python train.py --arch="transformer" --model="CTC audio transcriber" --dataset="short read English sentences (LibriTTS-R)" --train_examples=26041 --gain_aug_db=10 --noise_aug=0.01 --time_shift_ms=100 --n_mels=80 --hop_length=160 --input="mfcc" --spec_augment=true --win_length=512 --tokenizer="char" --vocab_size=32 --norm="layernorm" --norm_position="post" --activation="quick_gelu" --mlp_ratio=6 --head_dim=48 --fused_qkv=false --bias="all" --qk_norm=true --parallel_block=false --dropout=0.1 --inner_norm=false --moe="soft" --num_experts=16 --moe_every=2 --expert_mlp_ratio=1 --slots_per_expert=2 --shared_expert=false --subsampling=2 --layers=12 --width=160 --positions="learned" --residual_init="scaled_by_depth" --optimizer="muon" --muon_scale="match_rms_adamw" --lr=0.0041 --momentum=0.9 --nesterov=true --orthogonalizer="newton_schulz_5" --adamw_lr_other_params=0.0019 --grad_clip=1.0 --steps=4500 --batch_size=48 --epochs=8.3 --lr_schedule="cosine" --final_lr_fraction=0 --warmup_steps=90 --weight_decay=0.5 --adamw_weight_decay_other_params=0.05
Rows from expert 8 of block 9, named by matrix and row number. Rows with one number belong to one neuron. Each number is 128 + 32 x the weight over the matrix's rms, rounded and kept within 0 to 255. All counts start at 0. Numbers have three digits each.
# up: expert up (model.blocks.9.mlp.up, 16x160x160), inputs 0-79
# down: expert down (model.blocks.9.mlp.down, 16x160x160, transposed), outputs 0-79
up.41:128121125067068122093200107134119146148051148241109195143136131111182064082146085149164102123134132102101181124192104113139204202156098164155083165109163163120072125133145094096075081131124165111063094108081107131098132115166129167168103141
down.41:155147110165108175155099159179137058084148112118068051124132088141151199165078152127153187122101125164141138122156152178124085106084147099173209150095108089124119110011195148062155189083155107143126088155133073143140200131132124082099173144
up.42:132109130158042169156092128073176134079102195044133156109156169092111155188165086108205110097156160127121095130088138140176132160155124088178097122085102123119088145117150129084102050100150129133139129115095138146129157146127138207133139173
down.42:218114066092179126083108165127117118136142097181119090104125106134150133121104107183148119122091144190150117108157132130148088088083136154063147125116189107135092166112121100164150175130122102115158178118144101128124148128151147154098068179
up.43:196063079071071131158123160208114062093109109173111114093122148076126081140091085147096126045142047084162095148180104119079072179146123135063209087097155153123085068079126104141130192220126164149076180143098145154137161119141165166097105060
down.43:159133200155099116129137131169178112044067192112173132054123087104144081149195196133122214161219023151176150135145074149134129089100103209166152138132082069215096093127144063129155068114170173110085081245160168109133079138153071154158154097
up.44:128193081157133157107134107139102118108099111163093149172104139114115103174085078167161105080132141185084140158140135151134098087092128146124185169121147137092143161102149088095131173138071143095100170117171117070154115139104127155146116152
down.44:173113151114123113145067144066115125139134157116138194090124104125144128079169151096105096160150091073172127106136164067149162153155153130147118133107152102130159127073111137159180105196123146160081102103117139182088120097097111135181156139
up.45:107103020071134120127132110225187070058094160096104160115163093162153145178119096149124189066067087093086130155176122198111130040108241195132120141207112120151070148091081099118105127084185168136070096145144149123146110182158126145082144133
down.45:176166103184094149162110124103149158119132079113137148105108091114165087111135210129141138194128163185113113157127078142092125136128113105211180114100192102156112148122101130092117156172090101156215088136136079153152156109168117091132166102
up.46:122146059148132136119163158158090110153092087172144110165078134174138154157170108138188127134130099175088160111200124107121141137132129141160118145111117119122110080127144183099113131120118125117119156093133095088125143140128177068133140091
down.46:085135175114104115138114072105119150119150113102143080082121141091077132149107100160126095147140196065149045090113167135152146116080156098113146118148128128140138099113103128177206101145108152163130135135091139156079132129146082178150140165
up.47:140168101116088105137116123147157100105099131102105139125102112166132134134142113139122142139150164133101100137119127100151127099145132134138098146127153157124088162118123129158144157094185122129123160119131120113167100125171114170122162129
down.47:139116098131152154138132102141111127105125133142124117142134120120132133137116119121067125100139119118156125100099189140139134152107120149126124145155155136131100133103112103114137121140119151109152119097119128120128115132106147155114102133
up.48:082142092079117161128088158163102113154105184104146188089145083155157106169165105077142080152122174187099136125074160143159111127156086155112092172192104147125087129137109140091104119100127112111135106058114138171107168123178114121140123093
down.48:187086119157145134117155116147099157113197095157109105187087154133075091063110156195110169127104168132149135108161155122116091105070141117146128100109145157121104097111206130130209130138146120160146161105171100112098126122110136175095116115
up.49:133104143082138158136156148165107132151127105143078148149118126144074122112132111133143151099129097172128121107168089083150147106085085169102137128134132114120110127189119139099117145136143138127113121149152150107167130110131094149153143146
down.49:154142171163075124128127127128108122125135108145131082071104140113147117151102179140131128138143170138105141146156146149135102136095157108170089144159122098103155116127123096151129147117094115150108105115082114185143108120106115102112123113
up.50:144116106158107155197105128133141115152106081111131104133113066113206083078158156193127153100066098150133100149152142087112112125087169179113069124086137159104161082069130107117090175126078173153098144084088083175205108118117105084199112131
down.50:117116125127088093114200153125132107085104192125108168141137135121161125077110164091146123179123138080125205116064113179135180147166065177164132115184092167143121159128011137145132168103173139148152101161133188112122127131159132120119119173
up.51:115092089154122130189100145099161132185042146070077164141079151197181103080101066095150157089138134136097135112135174123166082091150159196154132155173118143150139098080129119036147176140104183124173145127132154133145114168148105095158164112
down.51:123123135112164113032083097138182124105149103171102137170140141097125136177129154124049107095137122110086077109110163155114038116106112092172128164114136165082133132111138131163154093124117102215137112092094136136152126132175171163109086077
up.52:134117088113143115160134120118193152104113110139150086165162109112151119117115157102127137173152149233118096139148112048063099151092164165129087199150147099138104136083138095191126097150151128085165111102112150085130114125143137064149066135
down.52:104185102129135107087115121191121177170129125112068129149124142115097142171132141136143164167174173083131084131114095112160064132135142057117168170127095150117166065093149125040134093083108139153144137210145111164133129128134104164062149161
up.53:135142117145104082139139079129158126102163090160152102138082076158181159151122136122196118174070121147187074121137120056160131086092172188143118171131090097141120156093143158150118072153170142094150140133156165142129116133132113154164092142
down.53:147123122052153148082100192137144165100074155182121091103129095152041143137115094123128132147177121131107048140073139133162094148104135051127137184117140194121138106152113121184133147105103105160149159075182095152107143075110143146100081184
up.54:094213100005119168160067118184094136093130107142114174154150079152122127213037153111149173069199092198100121137157111146158090147053162151146112138193126113135110109053147153088116111207177087097175069097124081128155199148098129087135080131
down.54:154116126144157133138117120066115193205163075163097169167085177136105160102161140153164089179146192067117112170187152123135068140154167078134073112183149141051162084116192140110144177185135144076158175099157117221110151033160120121120102115
up.55:166094052099059110186191107132187091148071164159130118138113185124105109138125101119191121153129066167082118093137121045162096107165188141176091174134129095172095165138124101166048111138180126146103084125137167127108070155102093149178064133
down.55:159131086120145132126082146107105129108179085080126080142112094080143149104162126170094128177179149104100151099128082158118123118103101124143174133072108175100166122125146093133150129089109112084178133121142145138117170105150198092078141190
up.56:125178147162050120078085070130075152124169122099129165125153140153126129193160139159156059150104118094123113204107122113169097101043155193162083162082108146142095126140139085126124145155142059120109136171124108157099089205093113134163112154
down.56:149087125159122076126139187146108099134057075184144165083079120137153095114207134122097143116107142102132173078103127168082107184119119161150137092169100122124066070102141175240146097140102169097222112090136148145215183118136068136164185158
up.57:111095098094109124221124149117128138135113102118050158119148198194126137079105153087123077151174141110037183111136107147158085059153102091195139113150130166075124139124109182078166108093088097141156151135125140141051095141127134131111144069
down.57:127153151149137083114100156081123100143171156105148116161115124120109148140119110143172186031156182130201090117078145087160096164135066091122169116125049108087155155193097114189127121136193130150078142183123114067096105149093099144144154131
up.58:144140180142145085075138112117158104114110131130041154108140120162119148135142108066134097143110150142075119120132177133101086118111139165105158151095149104100130073186150173140173068133158100118176124149115100095122127118128125138131135192
down.58:055189103157128150133079106148081163108114121137150147134157130152115148170073118146112128109108108074185163142111144156163188117096158078136107122126105120140116140138136135173102105140110164124072092190149131104083144117058120114198157110
up.59:123094114145148124116128138139167095185125103138157109132108134130097117072115097127186064114077118131138114061123137152123118121176167142166155176145176132165175109079107122093130113099113161063139095098085117122077108186093125129136127077
down.59:130153129146099120142092123128166128138164118060132136176127130135139177141108111158132117117113101172115137155105114080162156130144157095156132104094098146165147169192156144175090096119119067173101121165143102116118171094134163117148143149
up.60:110132130087190080141116150182206136112120154038085158121107074163101114177192132053124070170148148208066116137109175119120181161177118150094109152191142165130121109127096187160123068108214152056089075139110101092195061148141128119146157103
down.60:121133079184175135110113087123087185102214131105161104172170156113120146081103131131100136106059114107106161063137234099150099112101118080158128174090157161086131122152143090103099102092074068128188192202184151114094175076154183153153101147
up.61:143089099138082138137150098126054161132149166066149138111139097163116107092179095110154161142171103145061084072133126069186150136116066162135139089158143126167104108148123124157109121127079177111148115172146147122102146127070141056167092135
down.61:120128123114119144066134147135144087123145129151186072129182176138134125165138142197127122157108109088117145112111104175105048095135171124150120169134062124120112138134150125059171089115192133154182130096135099086114078181144089141070117146
up.62:132092149164130164117137093115142135108137099108164118138104120134170124153107094130127137118150135137144119125150134088155145138136128146130114077103114108126147133125109145094171149139122114094145138157166142143129138125123157136114108122
down.62:151098150085148137103153145135141091159122135128120119104132123150128148157156131122143114114110117119101070143136122162159107157101147097117132178121106134124114076103096101116089140115118103156116149122093137129137121162137116141109118153
up.63:044090098144170109129066171152139087144090116132065141046123123156139153127144129159071105075172135132087116154093140153092089085145143120119115117120142175154197130092183074109171137092125086136135219139073127150151146079118151144180100158
down.63:173174071125138116205103072088151143126144128109224157104108145110153184130063157122094093104107169188101092127140141108082135185139091097100081043110187121156144075145075163208143154171155186157053105172163166109154088106097122191123207143
up.64:144106131092068134137166140160121126108143191103140110131144111085112106179126101115080068150151076174061117098149110176179129121107126129164135109173148115167103146105115086105109084125100136145143126184152073072193172143087126062127133126
down.64:177155104136107143136053122084139115151137064113117127135155128126118160082132179165186105146148085078084135098147122107094146112133111129148107138104114144036163097138154158150170147165125110129154129101119143123121098080142179169103091155
up.65:093113131116178125119154106127101129117139175119146126120142131136100166107120089166130141135129076184133106106103140155073118170111082118136133100149096105183081141112085094141109145158119121079111084155153115138144165130115139124160153119
down.65:152113125165060139160126144125158110125149093109096106107146102104088112124185173128129122148118135119085158099173118084171151100145140073139121170085157134133139137125157156087095126083131144136158092084110157135148161089127094149116124159
up.66:120175166102115165151105163124105087108143069179136133134076089179094144107097139101181094132152156128141201136154139128139172091098121124087127116127143074108134125158124137100095182136170078072133116139132171098116123109137143127030098173
down.66:071126142130108139094147072101137094170089084073146090114157177152117136079092101138119181063123143195178117168090101126207141189120142141149117123174154175109136101136084182121139086127102120141116157082083172201084119140090135116073129130
up.67:122142102107149089101195133156142186145093179083150124102167115114130140176105127169163114098168150134181115149144123100097108087119132131101123131097132089129136121118091158112125151152138113188125143141126129088110160157098081154174092124
down.67:133077138113110148139116110086130096091132113144100125157099123135137100111150120133123205130127119108125140165159072188135117117104125154120149140120132113116117123117157123106096134139140102100130085111155136183162131138132150104130106173
up.68:113101100176105113128117131118138098132171056120123106126125167206208135094127104078132117126067179113089141095148110117144139113171105161112125175130129145111122175130102104102140154144137165131112149120129145145142122135144163128109125126
down.68:122123153095217113107120128169181139073110172098081131140068114139095106152125092162133142124174076135123103148111156143127112144146109090140156121145136087127098135153093147125142116135106133153137096128087121089170133146116084115127136122
up.69:117086141077056167146207205108156086073119097232173128117154093207149108123157148075151087176084119135188089163073144187123137125190181199099096118162054154109135066119188114092114191116150155067186077082163070139148081085172093155032133181
down.69:133195188095133056089111204092048053090125131109115149014209072199071154102061100159044183109196154146199118224108111178167146163051143152159133140104076159093124090106102169190134143137081100073130174093135053137112127153100176147074141212
up.70:125119121119108142148124164092145094122155166126118145105144087151158126151122141115132147143154103134121126112126122116124122132114088127141110125118130130112110108112139109126115130117128101161127104107134134102129139141126119139150173181
down.70:153119147132137112109146125176156099133116092094077099102173149116116114138131154175137147139132160115144118141152143155111092145120116140118104146158150139119083182153110141140102132131123123132133143110144087198151112088143132135085128088
up.71:119060133146131159105091133094140122080148186153160068104113145111121114094071147130119130106117096127124153091152040132101169118137149122193166115160052066118059142069138093101145142087118118198141149076148156088081222071091095147150118188
down.71:158093132178161090080159090109151052109191049130139154112108139174149153089182141151188174191115141115151088103093116145118121106080146076168159104119138112041128135120140127093145176125118131063145211120123108116200047175118108129035070197
up.72:098122189120104054098094049215117146090148107158114108184068154098125192144131129106120106151077035080153072142148062103093080039064155193172050158138154169126123144212171077129096159148177185084227026174152064094163153152096107095224069045
down.72:208179170094147099056130121179084172148074089149237156089111117178115098112246159100119135196172110076054211163122071065097101119125109153055168168132044174166074078171137167254096145136150115015168000084151080148217062210121118170204122082
up.73:138152103090115134132132135146144125110143153111128216125181122104130115135104104113124125172154137131142111063142134108077093118145159108135110173167089122099115067138141167114117157151136140158156139120113131122143134154086102150127150077
down.73:109099140134101152137072095138128131107162116123164093155132137130133106149196155156153153114162109099121128180119115128129120142126078179115126119126148154116116146147156061124058117155191094088132144160103131165132149103144162130100043136
up.74:175113067103139129166143148096131086106127158148108121119066091114101092131190127072197167198114072121102138106160127152167127105144082153102103147122091088096132118067122151104101163065152139091126130144158100124123146166134048118178139195
down.74:118139101148154075153136159142105125115116110114127132100148106177119105108058121158097097142103168124104180157089179154127092156044110080178119086069125215112129115070194124166207069152094123100181166132164203087102133093165194181147108100
up.75:069106086175087120100087184122139114103130169030114155082144131093129091191122084206138113055133181161096128127019135125115102188132096172084164042143138155201122172098176077130170156136127145175110255082042168186151152129160159136176074119
down.75:164145069019154166152183103100126074109125170158164145097128225109153215122094185132127176137178126150167084128133184111045147116212099133125088125088140157060159096140146166116198073137204138105106129080160191159139123105062149131076160172
up.76:116132143104108124126202109175127100132105161116135099098128151144132119118069150124175093208112147123127066179138126113164103145100122050115130116145157155126125137181111090150106137182124106167089134125153116134207170167143125159135132134
down.76:117107185129152144178100161131112176089148138186127105165143101096128136092153160139108193103131092134134169093140149153108115125141165236199120180135080077134091147100109160127085117092142163111149129096144136106113184125107169085115097148
up.77:149149116171161136134095101150107079096117106108132140131089111118155116113138089169167118097120137146108039144161094122122128142138111122120137147165152101146152155152149144111123106188131160129192109071145100113087135094122122191143164130
down.77:173101136100071127132129133145142153163145118143168088148147125157108130183136159099117101150168074132143162137108167098124136128168184141173142120167131102158068129114062087143120095107157149105091160155084120145117124140098145119114083116
up.78:099116147148107121142103091142162107117112175110136126096138109140155106123095160132197106123109184137172110098086199166112117093138164117131148079127144126120173077114117173126142145149166099146168158080118135099112082130106114121133136140
down.78:132083105109140148119100130119127171138117138154090144132109177151099143147146120129060153134115154137146096159127109112098164128130185138090171099151118176122109120151125118141162104126172123117086147158125119159134078121138140110138104084
up.79:106138124163102149141153133127136133144150138082160097101099148140145160111167094152168101107118165134112088149153158109130121123153117077134112084200123140149165127087150115117132108149124122158100155141127109183150130169064111129143116115
down.79:190104099101145118148092148094162104085110146149165127150131132145121175133098166163075139141148152101070150148108104098131130123149156159136131116055102164134097119096104131121119113133132102133149108082166164107157170107141130183143167175
up.80:146145107161101101152152091084151135144162125148136117114139118098121154123134145117144117122134141166170136109076121135128159143111133091109119126193140098149120178091112138091123115153108132129125119113133092133087076188121149167161125113
down.80:155121085144127151122143169115104138127099127103105130151144137206118084159166114159111165117158063107066130100126108043110130114158124162124176116091107156136161103163110105138141103118112070132122157139158125168134153128121095084133095121
up.81:113109180063163151117129076142110080087156080120182162173087115145082090176097149129143093163091086127115127136089123170071122103061178182074121079099198098145183138132101121140098123151133220083130127107142107121124106054124113133043103113
down.81:105105097149094151121105179173172208145046115173089041108150136154115136092152083088171101132133114174169129167122116083126128149138108082162132227167106188097157147169141165153091093111132071108173098125137054082108154149109154096144113176
up.82:112094142097122095089158123192103152133112076150100085126169118147094152040144116113117135119149095134138124081150136151123147146094119128150165154170170182108141109133089141082069111154053114127124133146129150138094127150163128113117138105
down.82:100117153231092140140051120091109138101120104212137139104105119149132139108123100099180108114121112159173132091124106146130103034146156161151141122168090079119158119117153128108118161117114130131131131208151113090072123163135100062084149125
up.83:133158114187086130157112120112099154120220167074145096152122084158123114102172088130058089145050162122031204101186154064169125129166103118141136058115145117134133132130126093112153097092162191122088171145121180128158123157089097151168115107
down.83:145103160067151137127169176119132121111009199089140090143174129115032126067089071104133069123201175168142091091126157142121144121111200084106085157104091095106162129116094128143119131135093163126160169108189115047123178156113124205076139112
up.84:139083127124110163104146156152122139127145141122168131118130159121179129119139106091080092151138146141105114127145143114119106128097125073148089137159145122118131126098158157118138105165138109146102128145118149110106103123130110134126144157
down.84:097122158148208107185124077111138122106111146118100093144153106151118136158114175125150165122144154100127144116081096107147151109148126152107135110110077135100107122141099118120118121111152151167110121132165103138190147140128114149109128139
up.85:128154166181116130100134156102093094141126137128123112114118138143133157091104102151129113101101140108108143119190122153118130103107121075169137102108135182123137127138153101203091144149112134118102141101102133101163105188126131161131073199
down.85:127128105101145108099062120106169146078139160130112126151123086130101157092104156068064146119117152154205097079112109129115170135167136220131143117127090144100156136086072131092147137146092152126175200182153145166147104066097169120144217131
up.86:095165162118107134127098085127175126076178085148164103063106178133116140138165122118116121113114141088092183108118094126107140093105113100157090106122127182125133100184140129162114120120159119090144119119204129128149080128086126118100105133
down.86:172150108118137137113170181142069146102093117146150134129162111039145148139164112115145081157112126100167083140063119069134140134063119141091131143142145146092146135151103110144113132110141123087141170149092093116156127086100160111150174122
up.87:134168114102109090093113150095138161123119161133172122148065070106082081123172107182089118129085160131115126118073144168088121167139099128090151113153147128092124160116183118098113166110088133104131170130098129174138186133130118150148084167
down.87:104095127164125183129175131110127082124151103160146156154126175134135141151059162068123156140164129128167121059138095120121161097148130140119126133163130142160112119152160102106131128089090137058146183079071133172122129105146129137098095073
up.88:167117152117128138102182125186179089150114142080127148150096104135118142155137056071133111128134174244109073086091113088118169178156199073086053129122145170071118124151147189109112105157132107135080108095094110124113078140186154157133162124
down.88:092162042150134154118100102105081158077204083124125088103135142153160085158108143083144133071122123107097144106139098157167096057101103134129188128151154185164145145137099121151146165127122134105139167130152141101149219175126100114152075103
up.89:173109143129157105122115102093143127148148176139095111176091169120077128112182116165160108137100108135102108120109200129169159159103126145152154094152122121156142084148141149106075119107156138102123152105104103186060137154128095056117124098
down.89:071112089160090118115134164104096105135101151113174150103149076108162121160130089126102124160120099140135182109159053138130157098174101098131118094097043148122116178145151104158148126120098122141200101151117139073099180158138141178141146139
up.90:198135174131096115045153118176122165174115138135094145143101139133090110124132100142122094159107116108077087124113110158092139115158117095145142161123136136080065135093127120158112131185058095111120104080142113106072155152129166148161213194
down.90:117133098183141096142088137112108158097162116130116111149201092104237161137095181106130119122188114130186113133058101112140118119083178156115128123126135113106144161128176118122170114102109178148128134094120112174139171133146133160128113122
up.91:128132106206124037071143112126178133145122140111129100108128152143127174133118072129129102146099141101145105108107177143164137133161135146081129172136157127119080136115136149119145131114142148134131157064139126123109149110133145130147153136
down.91:136156155101117147139112135146157073100123066127144127091148066159121125176123151131155110103132039133125130136101109100087117132088116101099128131115110128150124168135137070157155101125107136140147113099141108134133155123132158186122094117
up.92:103075049100170157211121162189136155109139133070125147107124127155126085164097122177150167136255088119142162100142151158075119063147172167112143104130155130119146104111149156101176124157132084146066117186077160119102124156103126170175136094
down.92:120162095142102141096135056107184166192114135057090176123150145089114120148173148174169140117153131111101139194165064097193087161158149133120118175105151108139105049179130159078099141124168116158141041141238143130142096119129099127093135082
up.93:158138109127086113099114159129097108114175142143133132170106100140169131125107130085170068124111149138066132064114128111137121084156110127157091130122149141166107175110130089087078148175180158175147153120170090094117114139187114163167147151
down.93:127137143106170095127113155136150054081096083070109100104149160153149155151161125155064171125167141107172101128155148162137149146112076157107145160087093154099094133096104123158196109104076138120132152079110117102154174124118172144088115093
up.94:169115120135134125121114127107151110173090122128150137143132138120115151179147138119163104155139121139151098137136119131135110104152103136118151144087128102073145108129151123138158133146128146122134121120141095105142167099073126106151152118
down.94:122104127109123120114073109128133150112150098125129126126132121148127119119110173145128140166172122089156134165116156104097113149128153134127141111166146131164119143131128092154102141165147135158109118136083125152089092108152126150141100140
up.95:124151156125132162136080128156212171107074112143045123146147163148119117064097141073133142144118158175170130118102137101110169138147093110090132175165139113113149112127133194164093134120195112138171100128098138094158121106134091171106134138
down.95:087131091123166121132118187111052200132183153126169140143171117086107100112149139187068103158075143063102182131139149138172153118077125101140067093093143127135108180135162070136141118172115079077096179143094101151106125117125178086183116143
up.96:136161078131101123082127078148161097112106164155102141084043161122098133127163142206088044107110190067123077166116138081127153148142152111170080167160157130128190127094146153144127080125120115101153152146106167175174101105155175179185158163
down.96:120094095138116116181152193117039114165126110170199101146151148116154137170049113124119127151130169172147126070086203085096165193109121196148143086101133122150055107106118110121104111105152166109078144134104143127114162154057095158109089165
up.97:127102108115162144128149168181109151138146122117093148130120142154129135140091136113095094096111142163138138142120108143058113131172151195155165089153148122085164077111156139060147065107110129109131128118061110135204171145133125116122101114
down.97:138165129152124169155153167093127147111127140095135100141108194112136131107134176143169116165097112121097124126138111144203114104119142090087112158134129092134125117138128175134154124172137127130118096133144110131133093170136099149140164097
up.98:130199102116108141068106110157106114137170118143143124108108168153083098120111156157143121101097152107194107180132131089133110122085131146155126179090177176101140147157111126099147097157198186178152154104128080100104056104100139147122163096
down.98:104107212108098142113145136125159117110057155126114106119097080193098132148154118078134165106112089192102150097096119070104162125152199137163136152189123099111117119154107141147128123152069148127101105120131166118141182159124173157159125180
up.99:148133101129144138150100123137132169119126127129125148107120142123111127126127124134156136094129141162169080115121147087131079122115133123168113124134127120121153116123108127087172162128138109135158131128118104094146124118075127130113160110
down.99:120119158097134101136102149131136116147138086138144115137117148151150144123123148143089128133132144094115142116136085105134139112131145128147111119141156134117092143153123112148074129132121122126113123126115144173124138134143115134129102131
up.100:093146157111125103066153127147124114180132130153109060074148104109165146106140169101144135163132160062116105165181116108128150130104094107127129136100162101112152128123118153212136192074084116139104139151146092094158136175128132108172054175
down.100:065130170138146082109168076130096109099144149150093178217135172140102147158075115105124190122088067132143137119130167159097168123110166219143153161156066143116086119133103169113046137119138123082125136144194185098154128132111139110093151088
up.101:142180080102151203134103128145166162072109100136154139060117099150134157050124156134131130123073075094160143096171110184121039138043126119133153177185126152039103158145104060117169092118163158130121120153076118152197088170111144151131134149
down.101:086157122147165102105202187126167154132133118127155114126117172255152115159169165124109132136117194145053160153101065182125216123101119130164126155113186158151097138107145112082127112121140142086116090153157142092191133121122104109107155104
up.102:094101111100135122119158109100146073100150117148075140122074176188079178121132111042101166169158088150117174117115148162157130119150086134074086151138101134082104196094078168159152082153126147078169110141165120160111118166183116063100158086
down.102:142139165166151118133138183089073130111105134140089097104145110203087070138137095150156083088145117182138117129152161110131085124131123086167156160060086094037163130120157141120076106096128123114122085141137118126067119118125179154160096139
up.103:119145097136100112133160137167133132163133126153140133114119112168129138106127137069125130155118153144140144119135115111168165163125120124149119121132120110109122151138103126100138135123083157063146139073145165097168121137096130079142114146
down.103:102150158133161119124101148177130138115150122149141129160120124087121080101156114112104115138091113114087092137112128132139146103089126119139130171140141167127137146168163146140093145105102112135112093128158111135109164195121121172097141135
up.104:135107116224200183165165091153115106115081124138194110149051095115110117116097136178160140152096050122096130110167113099146132134093054147175104132142147167139231111180129088126121120162164153117135105112104106045113063068156162138184135181
down.104:114184168063032107135140115199144134122142090109128122075119128117127186134156161066093065172119234138093109180090175157158146147147144107170100137117127092109105086099109139105120135084089150146130188147168193109081118123111125074096098182
up.105:124131097115115144176102139128174143071095156111092091140080120094105103130156153223165174138097171170133115102089139131137123086117168124137070072208118111100109127070146128069177144084173144126132130097128138165117128124135114102160174126
down.105:109068127145108154127089143133085125176081151127171157112123133168190126143111126109122135112167176129105103109120098153129135143171122087108092133083117125139120119165134126133128160146142057132137194095113157135133144158166130184116046157
up.106:083112099140125178148094177165119128119089087170109155172143126155078090121082172072132089117156090150128171112124096102109076070149155167089105153180153166117137114155135122109193138141098122120127095119152127140122130103115137128097161102
down.106:160139149178137116040144090118143142185135112090122103087113169144125153146105092179161137085193127108206137155149116148169124133087167096171109160076090124104150104104136138141126128134085149118123064145081092154137112182108073138151125116
up.107:083089131121169153139146160160184177119112138163076113134126190100113155123057088181129081128106080141125126156125128103167065166050124182084135038133139187145103139101097181152137140188140072099087127126124154098157086184124091155189172123
down.107:132164133138110087136141203091018059135081146103142185078154076149176047172186133058116199147168151137149176167151094132120164102142132152123093181129127136129176109087168117157127093088116154183115119140162133194146111137110086135107147089
up.108:137113094086133164153110093115146141172086148157147113141132202167105161108153058132124116147134097086088095154131143040146126077133124124115144140107091140144162186065134101014129185087137194112141153149126147185162136127132129041123143050
down.108:114124201144161131116018165066145069129118144162151077136123103169153160175113116108133121083158067161173173058100129158151094117175130115176088154172089104060079108131082109128109111123107088148193059128080102068073134150142111197174064141
up.109:146093119145113163151164041098125058194175158120144090042147163104149128187098117109134114095060012099099099168142094085042107210110185134100181079143112097144179101117169146128147161152207135146221089099131142188135055140098071128070116032
down.109:221132203107092118125137176103112114087081132132156105127141064215005160164160135130136174139171085121144198101080068132131178118154124144151132112108120187059077123140116135174088139064139115117063147175199088153127175095118159135169062171
up.110:131166175117196119144102164162157108068148156068121067109160083158191188057147101123100160113168123161075097078134189132109150090117140089140135160189114119117112123100087132078087116090096127104149125193118122096235202140099109120189151163
down.110:119150118129119146095108046111173141058138130143213177078145106133128035114118191123119092104124117101084136119157065129160116191122119083132083103170143165187124193114147070188109161104127136119152132060129125058116165145150106184083114176
up.111:110102107098159146099153135191114171108105115133070130177153112171073127080162145154127147137158149122135136123132137091128129086110123139126134142170110135134049104163150116136162111111117126159113174122131164134101164102148094156122097175
down.111:105126160182131149141152110125113086079147156156161145066101155100122117115122115158140157155116107139126136136116119116108111145119099124099127118104123100144151158082193090094138144163107084086102118147105096113199153098106141057110111139
up.112:094130100146110134137137131157108108137162118145121134167148165148109130094129187143138117086172067124115155147156104144093118123152091123132150155153117150135145118141127113134080136141130119127109125171124119136116126103126134126167077121
down.112:144149191108091108151100139140170118147125149128121149095099096075114149130132157146139172129144161135139094129151170115164123121127113145118131139097111079132126100146112113136157149134058088140101135128127132159137094099138128088129163119
up.113:138135134085136088174070125119125125158122116162088104101111120187084159167174106158091094141157171122088121150118127156124151081137145070113112136126110088141127181068150154126144148083162122113141145046089102161094155127119146069132180141
down.113:114072111203113104119101104112097131122117123101169126162191124071134110109077095126173124102184115134157089122123174067088105141176145106130132101183193157186115099151127083147160163138116155117175111120071158111121096087092138221173110129
up.114:143093155149154089150107097147147108160111078159160134127080160167176072104108099119167127152093143132139117117134139140096149145123116129117103144130141146112095135096123138083153143116116204087120112130122179075110108160112146115130144165
down.114:111145145098138154109131083189168147078120163139144132150142133164108152155171182073114136092114157114109076164105202070130090181141124081116163127136098141134158110140166147171133092093132103183113148119154137143131148120155113112099103108
up.115:086110133135144151131155168139160145130102125131103145113077140099117115156131110116117142122094126086148139136167110145095127087097114154132113150180102094103120143079163158122157172136109114118124143128108102157095145044098099148113146147
down.115:137123131189130061150136155104092090153125141107157160145140129161115130143094147133111085159131123127118129154126149109148112157105147094107119104084127139135168089124133082141164113129138155118125090111114123120146099157161126165171096114
up.116:166143061103112092111119134129163158181136124147103139126106130139124085160124163134185119144125122154156131104126139092106148141134156107144149157069116160126130090161199146123073091122095124132088100159107124092176106156089157113144119130
down.116:068183158091139108109124124101130162151175108114090109139129160120151162125104151079164112156137119134110164095122071106112138123094167118121141177174124129186133167169116134164141107130142132109079091113108114127100159172166120152152147131
up.117:130154142084129185131172115126134104115101111156164121065172167129112162086153121130051163152093117141106136103100103162118121145091147115153130120117126084161121115124083111179133110105109040150091124097139084123129076138105129106162145143
down.117:118124114141127119135127158112092127116144104154141138102142085118115065132157157115167088165128125089113174149144109078143180090142081147155144113134174157091159102144158141106110149131179174086181121154168161134175149141140118127047163114
up.118:081110122162136100184135113134151121133133111135145051149092159124084108160118192091077153169121125149136133097121124116156140099094105150076092136152115098085103090134090121111196104130105162101124120172107191106107112159138081118144180134
down.118:101171145072139104091144106185156177096097133080138161060161125128116117217139090191162099109122161141093104145159122114065124134153084086177110140126098119134125180138212165121107095116125090179165138137147152063119142157101132125121073147